config.toml
init = "kaiming_normal"
eps = 1e-08
max_precond_dim = 1024
max_steps = 15100
Rows from block 5 of a small image classifier, named by matrix and row number. Rows with one number belong to one neuron. Each number is 128 + 32 x the weight over its row's rms, rounded and kept within 0 to 255. All counts start at 0. Numbers have three digits each.
After each neuron's rows are labels from the 100 images, of 14976, where the neuron reaches its highest value: "colour at peak" is the nearest of a few named colours to the mean colour under the peak. Only what is clearly more common there than usual is listed. The data: photos of plants and fungi (iNaturalist). In brackets: how many of the 100, against the usual share in percent.
# fc1: MLP up (model.blocks.5.mlp.fc1.weight, 1536x384), inputs 0-127
# fc2: MLP down (model.blocks.5.mlp.fc2.weight, 384x1536, transposed), outputs 0-127

fc1.282:127179151167095140117136122137141094116124161134172159147139170178185142108080113106128146135098132098147185135089120153079122138149142123052140101120113110113128109106204088112131135111149161131148147192110132075116143112163148129131125131090140093110088128176095135110094141143128136152097083174155136046131105107111174169185090093106170212125110153133115124088105112096094092143108
fc2.282:120079181150080132193109163144095159194157117183102166106098134145112134104107122170129154134168108113154137078160133138115141115120135202109198151132145115128165154052125112124142141137164142129159107089136149134130096140155079124126134156145129094101111179095093123101183039118121133109156095105130140060121130122141146151104157120087126083085062162176053127110086118074125144160119
colour at peak: yellow (34 vs 0.4)

fc1.488:116174062130115134122174103154109147052186173200083178086188126134134169157158171095157121116141130067143118172155107142143153153101096134163134136183132097164161122171132137124175103088122151067106197129075151096130138126104141136127112112147125119109116126163087102139133157129144099150131073131114147135164105103074126159098155103118135129142160185162122135158144109136082077094111
fc2.488:136070170192150129105131145122169159162122093073093107129124132143101156085165095093181103113070128126073150160123107099137130102110120125178133165120147051140078167130084128142111152125201085128197097093074142122149072121165093108140092125132119110201160143100091053161134150092096084121220171116091060129150157112174120061110171150127192138145132114101135163107178134169111098143092
colour at peak: grey (78 vs 48.5)

fc1.238:177106120109099138150173174078110144122110158109108129104151143136152132107142086149040183091130089142172172060098156124162131116119095177102138095118104147182114127128183117135145101110171116130088139136140154136132117101112136120173087196137141124091151120152122108156086116103094149147099151108085143107127152096122130147121172087142113136138071166040205170178139103172122180140147
fc2.238:114143148089130093125168096083133138094116071142166145090092106144107094182110122084126085172119101065142081139112161118095150163120112116130073160166083142151113190133123175050125134133143130161159115113140156083130082161161107135113096046138141125135123115109098123107150109153111140079156143117151099079176121117125083128125088118166132160144107156167120103089123179178137136142089
colour at peak: yellow (54 vs 0.4)

fc1.55:118165119109060096116164181155169121120136161107164096137110097151141112129113122125098122104152147117144151143184131167156168149107109119116105146132170092061134131120168166102106188112143092080159144149131124134143062087092170160131130130195082150143102147137147144065126165159138094110126129077148107108147070089101149158097147141129145120129113080135185166128103178185124148142094
fc2.55:121130073142120131131146105139133145116140126111114110138159106112129131150114070122137145120118144124122119166150148121184116120104121112096141121106119116124121150152112141101114139105140126138140105101125143112147107160155151127107149144122124132133101121128142134143117147089086131133111114118137107102114144109138137144143093125103168120118133130131142130077133157167137137127068
colour at peak: brown (61 vs 35.6)

fc1.689:140113153128143148153101154141191125112154158118126133091151195084115096131162137178155166123108163093132143194075113093121128132132163157162113167135127150158151134117167184172124153185135156084135097145139095098179073089200087109118152139154091098068167171053147110103137144064059175157068089117102140095138132136086141139131130141117110143111112159082122109185157042093178185160134
fc2.689:099156152180129108117145167108104121082128116186142096159100104107147137136115097117113163139120081102100123114141154139126118120102086089133129142132128147115076136138144167095144117119137093162133157141145127111138145137123135130084156075134127121145075098084188133120181153146134147128122084169133098168121163162135138146135138169103154089128117057148037129164120107153053167153128
colour at peak: brown (73 vs 35.6)

fc1.192:151170095087132131073093205126102124085110084167141138133099123184155148066120118121142180143143067140091069146063173076138107139144123128126120151104098114105088151145197140080171086130126154089120148196097079173167098151162109101169166126096065101136173100129197143132175101162144157121108139076079071105199103118112165167127207139070118166179108161191117182129108182151171106054130
fc2.192:104165135127157124119159114126115152096094137112143098140141154165127122158114123147093129125143129112121104132118128112066086130073136125105149112125094147118143188135080144167136152128149186124093187147103112137112170161119127108161104100144153173091132124161174162095128102146125106126133141142126112116156128164149125119169155103120125098125145155164128146169074138190114144128150
colour at peak: green (27 vs 6.2)

fc1.205:145191124127110117087147162118146124089087150133136150165079130140116056109129158064075124118168115136129113144158079095141153128124114208097110186115099091153118174094139133124102135122141150131161130119161135126161116118087100078162099143183092122083172135107112124105155149094072086112120176129127174183124091053132089140146152105082104120119162064063188138186137152097101122139165
fc2.205:120111117163141108151173142128090142118117112124147128145160141149119139161113144104111099115117111103140126129111123155134148146080122078133168130125141122113133107157130161078093151153153156127103173146110101130117147124142116121091136164173127171141114113089116121120153160133134128123112105120151115105113136132121113125131137133111114142140145119160149134101126111111114147117105
colour at peak: white (56 vs 0.9)

fc1.617:116093062072133140129132135115124056131161079097154179153130126082174159187142116106107136156135204152082080174101177103167137108047100125126120136136094161083127135139167140129166171160142121123155116134172110112145084147105135126110127113117174064058087129162191080213175126140100138120133176158113132121124120116110111191103159175047075155119123139089139097179113139078173134096129
fc2.617:125139118115097138145148126135077176119124137079150127098154097155166132181131131159119173145172097116090159088140112135149116137158123153124153108134085143155124173156116192113105176136140140116112119104084121137126118159144147100130157117115106148119130132118122159124110133108141109150102116076118125122166136152164112129134162095119151091102117103159072104093134108107118110152151
colour at peak: grey (74 vs 48.5)

fc1.296:132096155121174119085172206113125101117107142053080103152133158101101120133131133070117173139112103168183125094151048158112118094181097210113168110121055136136144157150099111120124080114143100160179157138147148152171125089108107208149121115193157096107170182157137110147188169126126134184087089096066125141140152105138137153179119134130130097116066043075100096154095152157108171147176
fc2.296:075114155130158119142179134147147116151112086142113104160133148112101143141126131128188130156063105151158128138098160166088124136103117114147122110162123131140075122151142163132083128118162149061132151141134098218112111132149091112123127145180134155146156080062106143115133138102147107114095070130142112076149125178136100117113161199116110105157146130098105172120154126159073131135091
colour at peak: white (68 vs 0.9)

fc1.408:073135144169136125107107166174147162133070163113137133081155144170104093156127171087050110110128155112203141187182059203138121143147115122160091136133134130073102134093185108082122153146154148144135125176148093162158113141130115124087130124121114123101113149152131135119101108165192155082144101105057177131076080116102145183074180134102126109080096098110179111149135164141129090166094
fc2.408:131156151182147089120125132093114124111142166090099104134148144128125130143137079096135153121131166124156128133150174131117120150116094159122102078137158152137120118125140068130163142181140122111141091108108132118138139166119130128093123156137139167152149076129177159122099108086107106103124156182127122092140120136089134179116117103099116096121133121075115180124124129214123106105114
colour at peak: blue (34 vs 0.1); black (28 vs 3.7)

fc1.346:140147110081149201073145090097160076081118100189088124097144109135148138149137110162120132189149133159134083141166083173189126155128142157154165087160116142196093109103105143129077148172096100172118170070132099154130171084164134117173118137156153149114111138149164063133159138145078097085072158161122121162127128164137123102133095094131096118124136171116165136093163133194129167110124
fc2.346:153114144141149160155110095180150130096139125124079121162113106129108125067135077133143038132144094119105129169176093128079159080088149140098147139121111124154136150126098141072073146125166090146075139074178169123135064096141086105119125153129157138075210119114134101089109135131147139085160082094178099103172167113074107184079037162091181138110095120159138116087121136139099132108116
colour at peak: pink (25 vs 3.8)

fc1.137:112158122059160167159124190120119140133126152112120153150129149113089088099086171139136122065156124107139106106143090095148110170100126180130116093111074085137166134166202159056076139093140114143151101093153166133133122118161161144189131213111136141074187125139137124129127104129102082172113149113144126160182159097140080122100104095094121116064120097098162134156108138116116138087192
fc2.137:134112144155137090191167112152103141099105115087144120135164148132182140143104160115114132117119129093138131116121182129118170137078139087150143133134123120140142159128130140124077126148155153127099195150085110157102102097114106126078133153162112148149105152115144152109152162088120106074113080131130112101116143136137121115146192146113129121114121114149120155086155148161128123130111
colour at peak: black (27 vs 3.7)

fc1.700:130183103149157132122205194115115114125127102085133153150101194175106079141095167105055156108186106104212146102143085116154173124135165109127109174096104086155123150135114160064086202125122132165149116110161130161154099139116108126170123136162087103108152094138203182148146119136125089158098195135126142124150078048070168085072128142158132082137090113129169156147125131136112150130118
fc2.700:091126111138142146160123139115112145099111134122111125144144122151106144202103110129134129162125129146108150175113143104113116135103078153099126119134130124125135168134098114117074108123116138149102160146137124130108138104140146131139154134116152150090155119105084173114166150107156144112108106146158131109168099134144119157128136135081131115116132150108142170119117125124127138065086
colour at peak: cyan (33 vs 0.4)

fc1.554:078139146067127119075204210108164125178118090143113136125079176104112068166178117134069125102139113204160124078187149102194143131130092125082084113087118085151149177139175122161105148144150156156162137074132109133201127123084092112143110108156103159080112068111155118112191124060130096092132124124158174124171087027074119103173117093137104111097134111092177146144109127116128144122118
fc2.554:103137088158152111134113132138121189089157087117136124126175132153165102133112093121145122124119114115161132143128134142131156128081115061148137161122143151085148131141127125083095138117117117118122149158133141132124168161145143101104146194120138187152146155088153163141158134142116116104145113129123113089096142132159107156118166148080143121168105142171128119116108107182111116146121
colour at peak: pink (26 vs 3.8)

fc1.387:112114140052171092017158205117153130183133131121114157172164186180073146113117114130145159157141132160118136113129139083150140127156139114120099111152136133067188074072173148089128149106069131103139119127107094145129099141122109132127151101144074107153170075141131129129144098123133076165096113131169122153152077056083110133072144184121132198210118111224136168178109153138132147183125
fc2.387:102137136123116202114166132163089127187151134146109172163191064132082133149148249108173137094107102092130182220106148123060117093151114134103078130144092128117115155132082106150167138112159109099164128125140101158099141145080138103156163121125141119151138115117137155130140092145122130143175120153155184160110112115169103137072112140118146115156167115116108099123125143125101150094129
colour at peak: green (35 vs 6.2)

fc1.403:150083136081168140147118131157111173066167177093066169147120117137170145147102104098149175136034111157074102180137165110146132116176133071112133085121110126112157148084074110123108085170175069107141063062060106072098150117169131156064134157113115158180096155129052137097108125148128161127111090107093155125134147129121154094160130117142077134102089151111153155197162173175117134115092
fc2.403:116154132166070114123102102132178185167098147155083112157134155112109105174132094131099121116091173116131110051135182149083132125110164126122128139154153180137115153143171145101126124183134198171113136117157118121166118112130120193133143140109145118148095109131160090116079135126123071084178143138084098061066158147131110137157147096192127109079124147187101099120167167138067208122130
colour at peak: brown (64 vs 35.6)

fc1.138:171138169061134138123085080158080132125136143132087097090130142131143130166065104093130129106144116194094044118104126130166128162135180158169087144139132154094082184212176180073196058155098175153107115103140141131050112075175122101133072145125129072076155131103139134135143145124083118131124126143132104158127182085164120114162121121175096098125138058119143142100096162198104131147145
fc2.138:120150148125102082122131067140121154171137115099103118087156115161143106157100119107145135109157057127087161046131185108098155152093168164133148094122086203140130109152150136181130180080141092117138165120131139127120099124143158101107153171106148081116176078115164083117132099113176125111103126185125115135120136161163118109124144108123148160061130099101163167150154141100155113125123
colour at peak: grey (80 vs 48.5)

fc1.312:132075121086118100095136070086076149194157164116193124124113158132141113096158132141143133126135053127102123150137102140173165168097109138149120160153098105130091155188163138131170159137056103139128138088077092101125103150163056141104145101144129059120141090117134095181083142029121169203108105107121166126119171107125204155129172123153117195112128101103161131139127129104124174144176
fc2.312:074102135138120131152123068097132173101112172122135118116117069203082070127104126148135148135099100162151150131133167077156163133117109120109098134112148146174102134124172134135141107165107158133106146168167080144071147146098104108139152150083145152150133139124102174165106151109131161082150123159137089121134122147130185156142136126106153087145129119092120125102118125130126137133078
colour at peak: green (32 vs 6.2)

fc1.44:132163095213135144111116115112197074119106067120096080169190130071164130074151085104171198139156181145075101135101143127188153145089177127118128125097155122120162141150050122201105163152117145129164100128086135094107092154111116083138125119190115159096207179153104123103140119140189191166167091115161182060184197103178138144212085106115138191121080153135151119093143111123167124128042
fc2.44:120159107141158123082117144128169149122116087127175101108131133111132167102152133123173155151104143100081088146061133128096151128094175139121103117092074114149046086129096150093151122097121201092173111142109112187131163105114110085108090134139116099098137125109119148093141154153115139115148143139140144092120164122115136153143122127137154118100109096124161131130169131172112191097150
colour at peak: grey (80 vs 48.5)

fc1.759:132108159115173144169098106177142112163146156145141104104153164136166175149138096154122120124121141095135124153114086159121166174123133159163084141108123125139126148085070160127128101178159123166089161147114109152118101076133106159177130119122157198203105143186083153161173114107184132114141122088115111138183141141133108137176161118178044078099100095135160150107127122188104127112119
fc2.759:141136104106178130073171194168088098171103084152097185144114165107156141138080138152141120099094138133144112112088134090158189143124080164096157150143066122130139110140142181118141125160123158146177152117119114130139108090100143123165129173112109133130159117113130117159130092122128135116165147154116100101079144182101116162186124063164149148110093088156131124161090141061097201085126
colour at peak: brown (74 vs 35.6)

fc1.746:141124118153094111102144128132125173114158138107173154167125163144152175093087206148127150113173102107138131089111122165053125176098158168066156128126156130049133150123099163111131122173155125120154112191126160102156173116126139178123061123132146122121123123098065114141138147078101143120112075144174111102123114007109169122120139102119165111120169074102077100120098070117084152109126
fc2.746:084140093192144172138108154145093100124087144147150163118124140100134144168134190138082171145148084146110138067098113187081166127142157137114168131101143146113121128112128090121183159127115088125154128144119131079064091167116111095106143161160143101120147121107088158114109122114142095154162120104166137133107129129203119107160129140116131096151105124107079139111125096126101131106145
colour at peak: white (45 vs 0.9)

fc1.146:095143164111153109116067151121142096145107166119148121181112136158126207130148101142141239114109170124137140149138149133136132139141130084122060124125162182114082144157125104096123146104093170087104114168124104119086117084141133076180041138127096099125118111066181054104150136170107105205110102107112155147111094165122081150145111129081156135161121090159082163175095100201172161147173
fc2.146:076143155131160120144131174162123128131146114136109191100127130169127122161134144142113157150095146145179142170136145142097111094166116101125054080093096109139102132191150120120079151107145120151127152093104153174136129162141174086105057083129138128073112131146155116134136132129150130133103094171128117140114109147138155144118118139100133188104132103152117102078132095142097143115101
colour at peak: brown (64 vs 35.6)

fc1.202:121099105088121192228147097125163132082170203142086153182050129123141152169151099160177119115070155124127148146130127058140158101164109123134118091136092142158138136172123119160121082085142105135102136130139095133128135127124179157103097100182144105146139206092072164114161145137113110142109136157138161107120115164146138125065095127152130139124121120110146103116169143159186166162079
fc2.202:075171147090152159164132154098187198123138106159115077150137130144098115144105118140093163144144095125090114094220146126111156156141142121168056101145091109102134111178173131117102058144187085124087073086136147126152088089148184110152111081194145150173176159101105080117113134127173064150178089166148165140118172142156162114137170136129138118089133075143107130077155121124142147092130
colour at peak: brown (62 vs 35.6)

fc1.285:183159160147098136126128128115198177116135162140125072189080182116126163126086170159136118063082123152107133116126103160066179118149068141118072111167097143114106092147150075124114102182108162113162114113086223120163104140109147110106177095099095147087175136141130064126146151092159122132061092152145126140104151125130105111198093118141151103166130151126159124137125094120173141073212
fc2.285:132127127150159138132145152109116154166104137117121124111102120163099111159132138097064120144092088133190113133121159106083103141185137131104108138163127114180135130136141164117087158116121104112151135130119163140177128114097133160112108135136068134148113064104119104178099103136157114033172191129089154109159103104141118134166130169127140157155091127165159118104120099173205129131120
colour at peak: grey (79 vs 48.5)

fc1.101:150186144145129104148130144124113133163086091138171113170098095109125102168119138070100102091178139149111113178089117171125052049125112087140068109131139177132183112120096123145159090140135123149102148159188144056157180131076161170126151126167102189142072127185114120160113141136157142129091160151126133125055115146072137078103092118103116166163122148101132103166103158120094105108142
fc2.101:158082097127112136089131102177139111091119104149061155179140167130070186142128135160062100111167106182109100179140152059100113137086140155117157133149154167132176113134116150137154126118117118134150164174143127122133095065171129110213187120102095146157139077142092136105113123094092110095177136135114185150136085098114118124162146088122157129158128182154162146107175142097149132156132
colour at peak: pink (30 vs 3.8)

fc1.664:108104129129158158156197102094112179140076107179140092161119153164143150095047156136131101114109145149158089143136126159159136111109138130135134131124163134111141101176170203108139124101145099093124165212113150139107121100131148153187151166183114206129102107143166118093093212093099167154100079065127107150082124121086144156175114083095108076151163138115140079178121113151111176113152
fc2.664:111067107124106125126102145104100145130103116112140185075070115184148122102133175119144159165131170114104132118137147097112164122120104135121125106152142110146149163173149143120134152111125146104108200139097160124148084134172139102120143122131132158154129174084130131176189145134090111121096146172131089140205140147139119175088045175104156165060159099129132090111139124142155112162170
colour at peak: grey (76 vs 48.5)

fc1.287:133149172112071098099174140091145118113095124140120147133111205138161085147094120103032123087113134157194105127150123143145119180157078097162101113131158112116075124139180088173122146187179127099122144194140077106091082149138116143191110094166129141076133133112168124104067081151145137158082129133119185166123093167129142140134153126071112139096130113183177150088114135111105081148126
fc2.287:138178168144115102078131146063154047121184143125100129101093129126126140137120076114087117118121200165161086129096161132125177141183126107161141129119142116143174127100170116153157139160152118133097099132114088178183156146139156137123133137145155142100151050101149106126133102095097094084071164168130100097150147122101101119112183109066114124088194078042131178092103111167096111148101
colour at peak: cyan (47 vs 0.4); blue (45 vs 0.1)

fc1.459:153074093134142135129119105134221101144103197142097127158099118108168161152117138086077151106131114098138089074170145114103100109181092193109083095099067177086104165154159167087112087135165103074163139119116087135168100121084211093153134061120111136083107128104078148137168110123142085180109145114108117100074129144123115123130124141101092150111131118139143136167108182163103123070186
fc2.459:192138090106097100145107117050104185134097109140133089115133111097137093180137093133112122132040083096089085078149119098122143150130131131157144110146125095135092170164119123162112120199108116189081160074117119133114056086153129104132162142121127107134160129133140113141118136103112116123125153109125085119145205130145088153116160166130157093107148141099074160212124141103096140118093
colour at peak: white (25 vs 0.9)

fc1.334:144127051111178178146129061137101131148120137161165159112121132135113188094151088072104131151148132115118086147178113145178124138132151132121169141152119100144180151108161131104108117193171144140118100188119116085134108199085070153108108176137107086136131117125088127134094174232095163079089128106175181108190173111113162161120159148128077194147144151100112194144095094154116082097088
fc2.334:134132134119114171099141143058099192080116131127118172159173129156151124151095114052151125097173082131124047104159129150114096104124152097120142162133170122121177118099169133166093147142134126103089096068077176119131124165059105144178105145060184145163145167078137133138154114137094110150174120153125150142105119110160122115100180100141168162172138088115182091135134111140109083058058
colour at peak: grey (91 vs 48.5)

fc1.357:154151178092123126153116131122209137161203048156134108138140153125147094155120089074103131047102108094124137170041116134124091102123152099132119175196130106118070137087127125136115113117169119104136137129132150155097153198115118106080121148105108166144131102119158089149162168120140160153124112142164120080079126103119158105144149135197112133142172132139204138125108115096131112163154
fc2.357:128133143139137142116104132125117126117137090129093139128107130150149152170159114168126114130151055131120163126149182157121110140166107128154104105174128135134134165116138184132155167096140090187129146100129143132119140115170158116092179166123188184146151158046131166189091121082146149066156053138142129117137125138145163159166142155101126133097105068190088142136095104114103150151124
colour at peak: yellow (25 vs 0.4)

fc1.96:122162101086151129155144118118108096116124098145142158196142096160078157106110066145140121124119123153147159099078108101092069168083085169147160121122078108106149098128131097093117147127123123180157115114088088080129166144163141133101182090187138136111075150126125153123082118109119168071091125129072109110142104223102124141090140099153131087182181075151185101098103140132103115144098
fc2.96:160103131170112098140126107118123183128165158067091082152163135115109101130095180100161145147139135171143116105106149145112156142105079109171191124137117161103120087151178107105144126097135106169146061077112074085162196164133170130191149130104096137091086129169111079157142130124143106150167093088132133166153133096114077145159115091150164144066110114126138156147088106146157107121134
colour at peak: pink (48 vs 3.8)

fc1.666:134134096141057194093121132127162096066166136096113125107178132133119141168142169136139117116082148135106127135134117048148093117132172065134116178151166104155141112144104088040128123112129163089121151169134155083190149135104123141102127101129125135110153156127145085102125131146101122109148110163143139120086116076108135113141186075118094156166111191160086141145134124219097149121131
fc2.666:121098170138158122139133112149125218118106073110082151093126127069121159142115096055139144107117129140079152155057121142077131155072070097174155129173127107114131120117096082120139167115143141117128146097092145201093098123166105102133138147063133099134160110167161100088167174138094020094171131153102163152174155057149113127134161175111220122140095105118091121078098089117133097086144
colour at peak: brown (62 vs 35.6)

fc1.690:134182168174075128112126152141149168119120117156115164100178124170141101083109154094075127097162104115159112143135060170145153154116128120157057131130170110094150126147150169144116130151154142135146136108152061079115105139105083125114137155171131074155172089136108111139126101137166128125109102165076175108068123110125146173068097105113140143135086140100138132147141144118175084136127
fc2.690:105136135187121125126129138133126115130113144111082096148137094131148125133087077120103153134123123118146160135144153118146120134126044156138111107117150110122091092119121088156140113186149119093107155128142102130132114176131109133158135164133117142141158107120131191110106126073122127101124142143133113116123098148109130173122141091107122085118134140092088130135149137184124109102136
colour at peak: purple (25 vs 0.1)

fc1.308:139133110146152184138102092103154129172124167137151123107118119104092126171165101099112089176143112118166150180155079117106165111119177137129175083127141136044126133174080088125135156176125127094164196061151181142126158176169145154090126196107151113151129077105157068106240127199167104120085124133138145128104136081136135144120160092173117115072128139118182027115104079101130123109157
fc2.308:124126098124125095131140124128096172101108082128143091118121148105108122179115110103124096075086152108118145110118108108152158168101119107135155199148128125159139105197131188158172107163100136131075097061132146104106150137090115119134074130133143143171087109124089168156146159111086133174095114103121169084124102132140136131109077141126142062108161157127111103135114120167121117124140
colour at peak: black (55 vs 3.7)

fc1.565:149125197052159154098081130133163157168196139107134070120130140089114136107194132118111162191112098158102115124132096194143085158126115133165105158057119108183117158120178140116134159115108133161132070080173123135144122136091179128156148119070110146130128133134064134150144078090137110159124150089144112082151134104140078113085123204061132113143097135078167150143166065109172153123094
fc2.565:137145115118142112100167112076095117121162120156146126146136148081125136134095158194144075117136099183113154095153166094177061192074157164168056097136179112108120179149110156171084173122124136137149103083079145053095125094163115126171134123143129160133155109118149095062146156101098183103191184145147131084143124092130123155179097148080137145094157078155151113116125044089130129149112
colour at peak: green (29 vs 6.2)

fc1.397:131165105121137121115220147122145127129120133085130166072117164160052086140164131086186151134147098140178100121169090130098170091155130129121106124111119084161116134123173137086111162125154189150166129129145115189196102091124167097158156129097094129112199133186199138111159146092140171141089111110109126152110125116122083116105158124125164133111144139132146100104076178146134145096142
fc2.397:101135130124160145165126144094162110054149158129109109114150138100098193137061123121146148131141137160156136136132151112117090164096115121089099132158140104150123162134077157147124113133158117123103125073131101141149140144147114118088129157160119157141134167069073154124163125113094123135160124141185151138155108142145125145143142104110144067124105153131134115157147144096127113127093
colour at peak: cyan (35 vs 0.4); blue (29 vs 0.1)

fc1.47:061201100120143136074077141162166111100134096105114060170152046125124157095099131077163109105119153125097146109045091116077109094107152116125128157157133191136134174130097113100142121119174129108077030144116128168112165113121116117176120111138125109086133120098106098110090141095174151104175131158143147103093140051193171150072138163150119111168118125106106159140096121096144163089106
fc2.47:142113083133121152099151103105176151084104142111107129095080142125116104131104148137152104107100104132153121115130124152122191167085119094088189081110128088110104132146153121143124129138097157150124076167162103151102154103123137096172128208113167131086075158120119145126138187106067104155147124165119182116096206178160107078116166125088186103151171106095039140153136143160130106116113
colour at peak: grey (79 vs 48.5)

fc1.598:114170125088106108117169181110134135105132140086119153145117135135099081093132190129093092125161114166153096093168092145145184086083109152094132141152101078155121124083164142108132148126091136095178111090160160155131087131106110138135108120179116156103162134113140132099139147109099089134095155099162170168140097075147128129111127142094142092113132074104174125195107110130079133116168
fc2.598:142125113147122103159146142169119173096125105116128114118191154164130132154098135102135136141114134134165127142124122144136127125097118082146182124144125126087153138154131156115116149160157146114110146127107126126115143109173124094073145182169124182135143130096139164120154145111131126101110105105129120079122135166170124129120164125130117105146132131144153123107107133131113145108123
colour at peak: white (35 vs 0.9)

fc1.732:122194166134116139103155142134114084086103177073093123118103125121147124142092145151151175134107124149144147121145105128157188126093128107167095151138147100142104114131169099113088177118124141125182120179125140125168154162051144145193129133100165104081145128128148118167145089181115139154097144108081166131119123059143165139093139178144112109128133084142156133126124120181086183115149
fc2.732:066130111139124128172143141106102147083113094087136130168155111165132131158107102085143133139118131119106128118165145133106107140114166123118137094132137154120115132110116133132129130106129149148116148107137147107095175152150132095123127140141139157113140121105107136138126123119118118092168076159138123118147115174169128147158141115126128103128120114132109134094136144094107143114117
colour at peak: black (77 vs 3.7)

fc1.749:117120187093121183082099130150128158095180123086155167136097140165129101119157137135085117122128062130109106142129121163107140102109081156150178089135078125142097177112130157122132189079143147131108077016197151135131147191111034061135132087117129171100107136180173119069155186109175192109095127144123104109126074110086189136141066085045119134092121040071137126178167093086069106149194
fc2.749:112125097098105138171114104084143088169123144151122139115166121089156075168111092174098079141089103138131163087132141132079073157189136118066090131148151149175081135129162133183117121111109216100155138088176082092148068118149164088110112083121148130119107169145161132104127167087115098157128170161119166170151154133151092138145136126150142121122145147134133093119116104137141116128150
colour at peak: brown (65 vs 35.6)