python train.py --train_examples=90422 --num_classes=120 --arch="vit" --norm="layernorm" --init="kaiming_normal" --residual_init="scaled_by_depth" --beta1=0.9 --one_sided=false --adamw_lr_other_params=0.002
Rows from block 5 of a small image classifier, named by matrix and row number. Rows with one number belong to one neuron. Each number is 128 + 24 x the weight over its row's rms, rounded and kept within 0 to 255. All counts start at 0. Numbers have three digits each.
Before each neuron's rows are labels from the 100 images, of 14976, where the neuron reaches its highest value: "responds to" is what is common among them; "colour at peak" is the nearest of a few named colours to the mean colour under the peak. Only what is clearly more common there than usual is listed. The data: photos of plants and fungi (iNaturalist). In brackets: how many of the 100, against the usual share in percent.
# fc1: MLP up (model.blocks.5.mlp.fc1.weight, 1536x384), inputs 0-127
# fc2: MLP down (model.blocks.5.mlp.fc2.weight, 384x1536, transposed), outputs 0-127

responds to: order Caryophyllales (39 vs 7.8); family: Cactaceae (35 vs 3.3); text has "cactus" (26 vs 2.1)
colour at peak: pink (31 vs 3.8)
fc1.352:151112129143153136088116092094149113153126162152147102172153088133171134122142117120084106143148132156098124164074099097114150138127166112098131173140134134105139156123134105133139117166130083103145155145129143165165147087091128092178152107137090090068116111155129141125096122143140144181113118131092096142125136146097133145108142125136103111117142104103125120108165111164101116180131
fc2.352:102152142113125136119102117135184128090088124107144109161124124139154139129127132122120156101103100128126113132117116111117165114052136139142132104124130094147122115160093131115153148136172139135166154131128142147116108113146123124137138097134113119133160155134131126120150155125081097120124125114090136153128129148138103107175108141136126130131138117148113105120113158163126141133127

responds to: order Caryophyllales (38 vs 7.8); family: Cactaceae (32 vs 3.3); text has "cactus" (25 vs 2.1)
colour at peak: grey (77 vs 48.5)
fc1.30:126164147168159150111160116105187156107123142174126128151141139090117159072099136080124160085112102123119134095126127173106140146119100125180099105117118133122103095126100125137120115107126153127124138139121155136177120156092146163126116135140090104085121099148131122162143134081126142161123138156146120149157125094141150108131145099116123088130132081089124167108126164097099109137160
fc2.30:117146092147168127152142106119169117132113151121126163161135121144105121138077136112143098126166070113131138130161140121082116091107121136128123091130120118124086166088086117191138142137102135150142141122143164099068152161110123116115165155107161142120128141143137160113098144117144139146190124122115118122150151093164151148120106178077133136125138118119133143153102108139185106108140

responds to: class Liliopsida (27 vs 9.5)
colour at peak: pink (34 vs 3.8)
fc1.695:100129117164138127125130158138124125149125075091132114138140095114140151125076141100121129098135160161158084156138084153086142105109098101121143105156122132131122156108134129122103086118106197081148110124139166115167086105129123102134124156135121121132150176086150132133150097151150134152100086115171113102108148100112112138142146147116138148141106118184176153141123141106145143088154
fc2.695:165090186144113101124153153155125114135102125160162095122116117081116138127123136091116130100123076129098105132145131141123079110102157121123128143148147156158142114118137162139149155111136128131145129137112154126121145132120129157127120141153172111113174159116137110150144096106135125144133144107103109141140176100110112139108104154122134142126119117113106176090148161147129175115104

responds to: order Asterales (53 vs 11); family: Asteraceae (52 vs 10.7)
colour at peak: brown (70 vs 35.6)
fc1.117:119138152111143133162143180103168127141149149160140152113151126098128109137136154179153135140115124149100155136101158063140119161156153123135088142164115165148183141134151150124106110161097138133138149135118127098139123102175136110106122136167089134127150186111115124169151125118081187158090125112118158132130164108101111113161157211087107107128114162086093129170157107145157144114129
fc2.117:079114133144157142160150158126124163128093105178100114121109096122124137139104080140105135105150073139153151131118133132126115138137133116114136153124111138111119152128133143120140101109138136166171144110133153108145148121122132121116078133154144116174128099114177123142153114147142122116174145142172123153101137129132134146127159139137099155072160054105129118089107142129106162093161

responds to: order Asterales (37 vs 11); family: Asteraceae (37 vs 10.7)
colour at peak: brown (68 vs 35.6)
fc1.747:119105138146133159141138126143161144108110171078117120128061127088130153164115095159151148105106155139179138116174104130135120155136152123124112143134149132077138115104150122154111160158152154162107083127120144119157148119127069156136130152116114140133096133108114102073100119101123172179114142068111104111099143107122125127190117142140132148118131166156154125135140081109126156116111
fc2.747:146109104133104188147129131128099150079108134133113130150135139142153111138145135126143170126112159166094101129141162150113137132134101113145113146145130068113095168111117167108139142145161137131133109134153105098131120139123118129168146144132123076125122147120143104116118091111155094120184139120135160120161123162143146162123107112140149106138172140117094109155106082149155126135120

responds to: order Asterales (36 vs 11); family: Asteraceae (36 vs 10.7)
colour at peak: pink (25 vs 3.8)
fc1.358:098098189087120141097147145134161141094168126150140122136138134160197128151136136148128150112100125131093093177108120146136084132143097157111157093140135203159168128143137135122135149114088114104144119133143115095164106105138107148116138142140130116119126085129093090154109117104097165131141140122129124126094153066153123159107127126161114106062105154105107091079126170131124096097136
fc2.358:097139163153103150095146140143115167145104105144124123126116129114125122194152133142062121115096139096081097118121139150109146146155151139152187130112092159146103121136106140090116150156116129117116102134098175120145129111113142141148132134134119140147137128093143112167109109090156121138178130128123142093138155122139096121149138101145134111076154136097119074079129132124118146129133

responds to: family: Cactaceae (39 vs 3.3); order: Caryophyllales (39 vs 7.8); family: Asparagaceae (32 vs 2.6); text has "yucca" (30 vs 1.1)
colour at peak: brown (75 vs 35.6)
fc1.169:130138136119120153095080124151132064111114099131155143108131110104126121128112159098149157125150139117128155120186134100115100128100138166118080129126094135110160177160131130102116085146138167136147133167162132108126101129137122146134163132159113148121099153125097098123196137120160139138091124108122149174163118065124115116123135146089129138127177104106172139108128148183146166119129
fc2.169:078083138118099192147160082078145092146106109164116111120107143097149131128129138111093111125125122166206092110167114133079146133115128141162110132128150173113133160118124163092144120134130087110153141086145154102132112141130102137101149167115110146122176162094080140122109133102134159138145099137126119128120139109130118145133101134109099094123175130143114113108098118135164128106104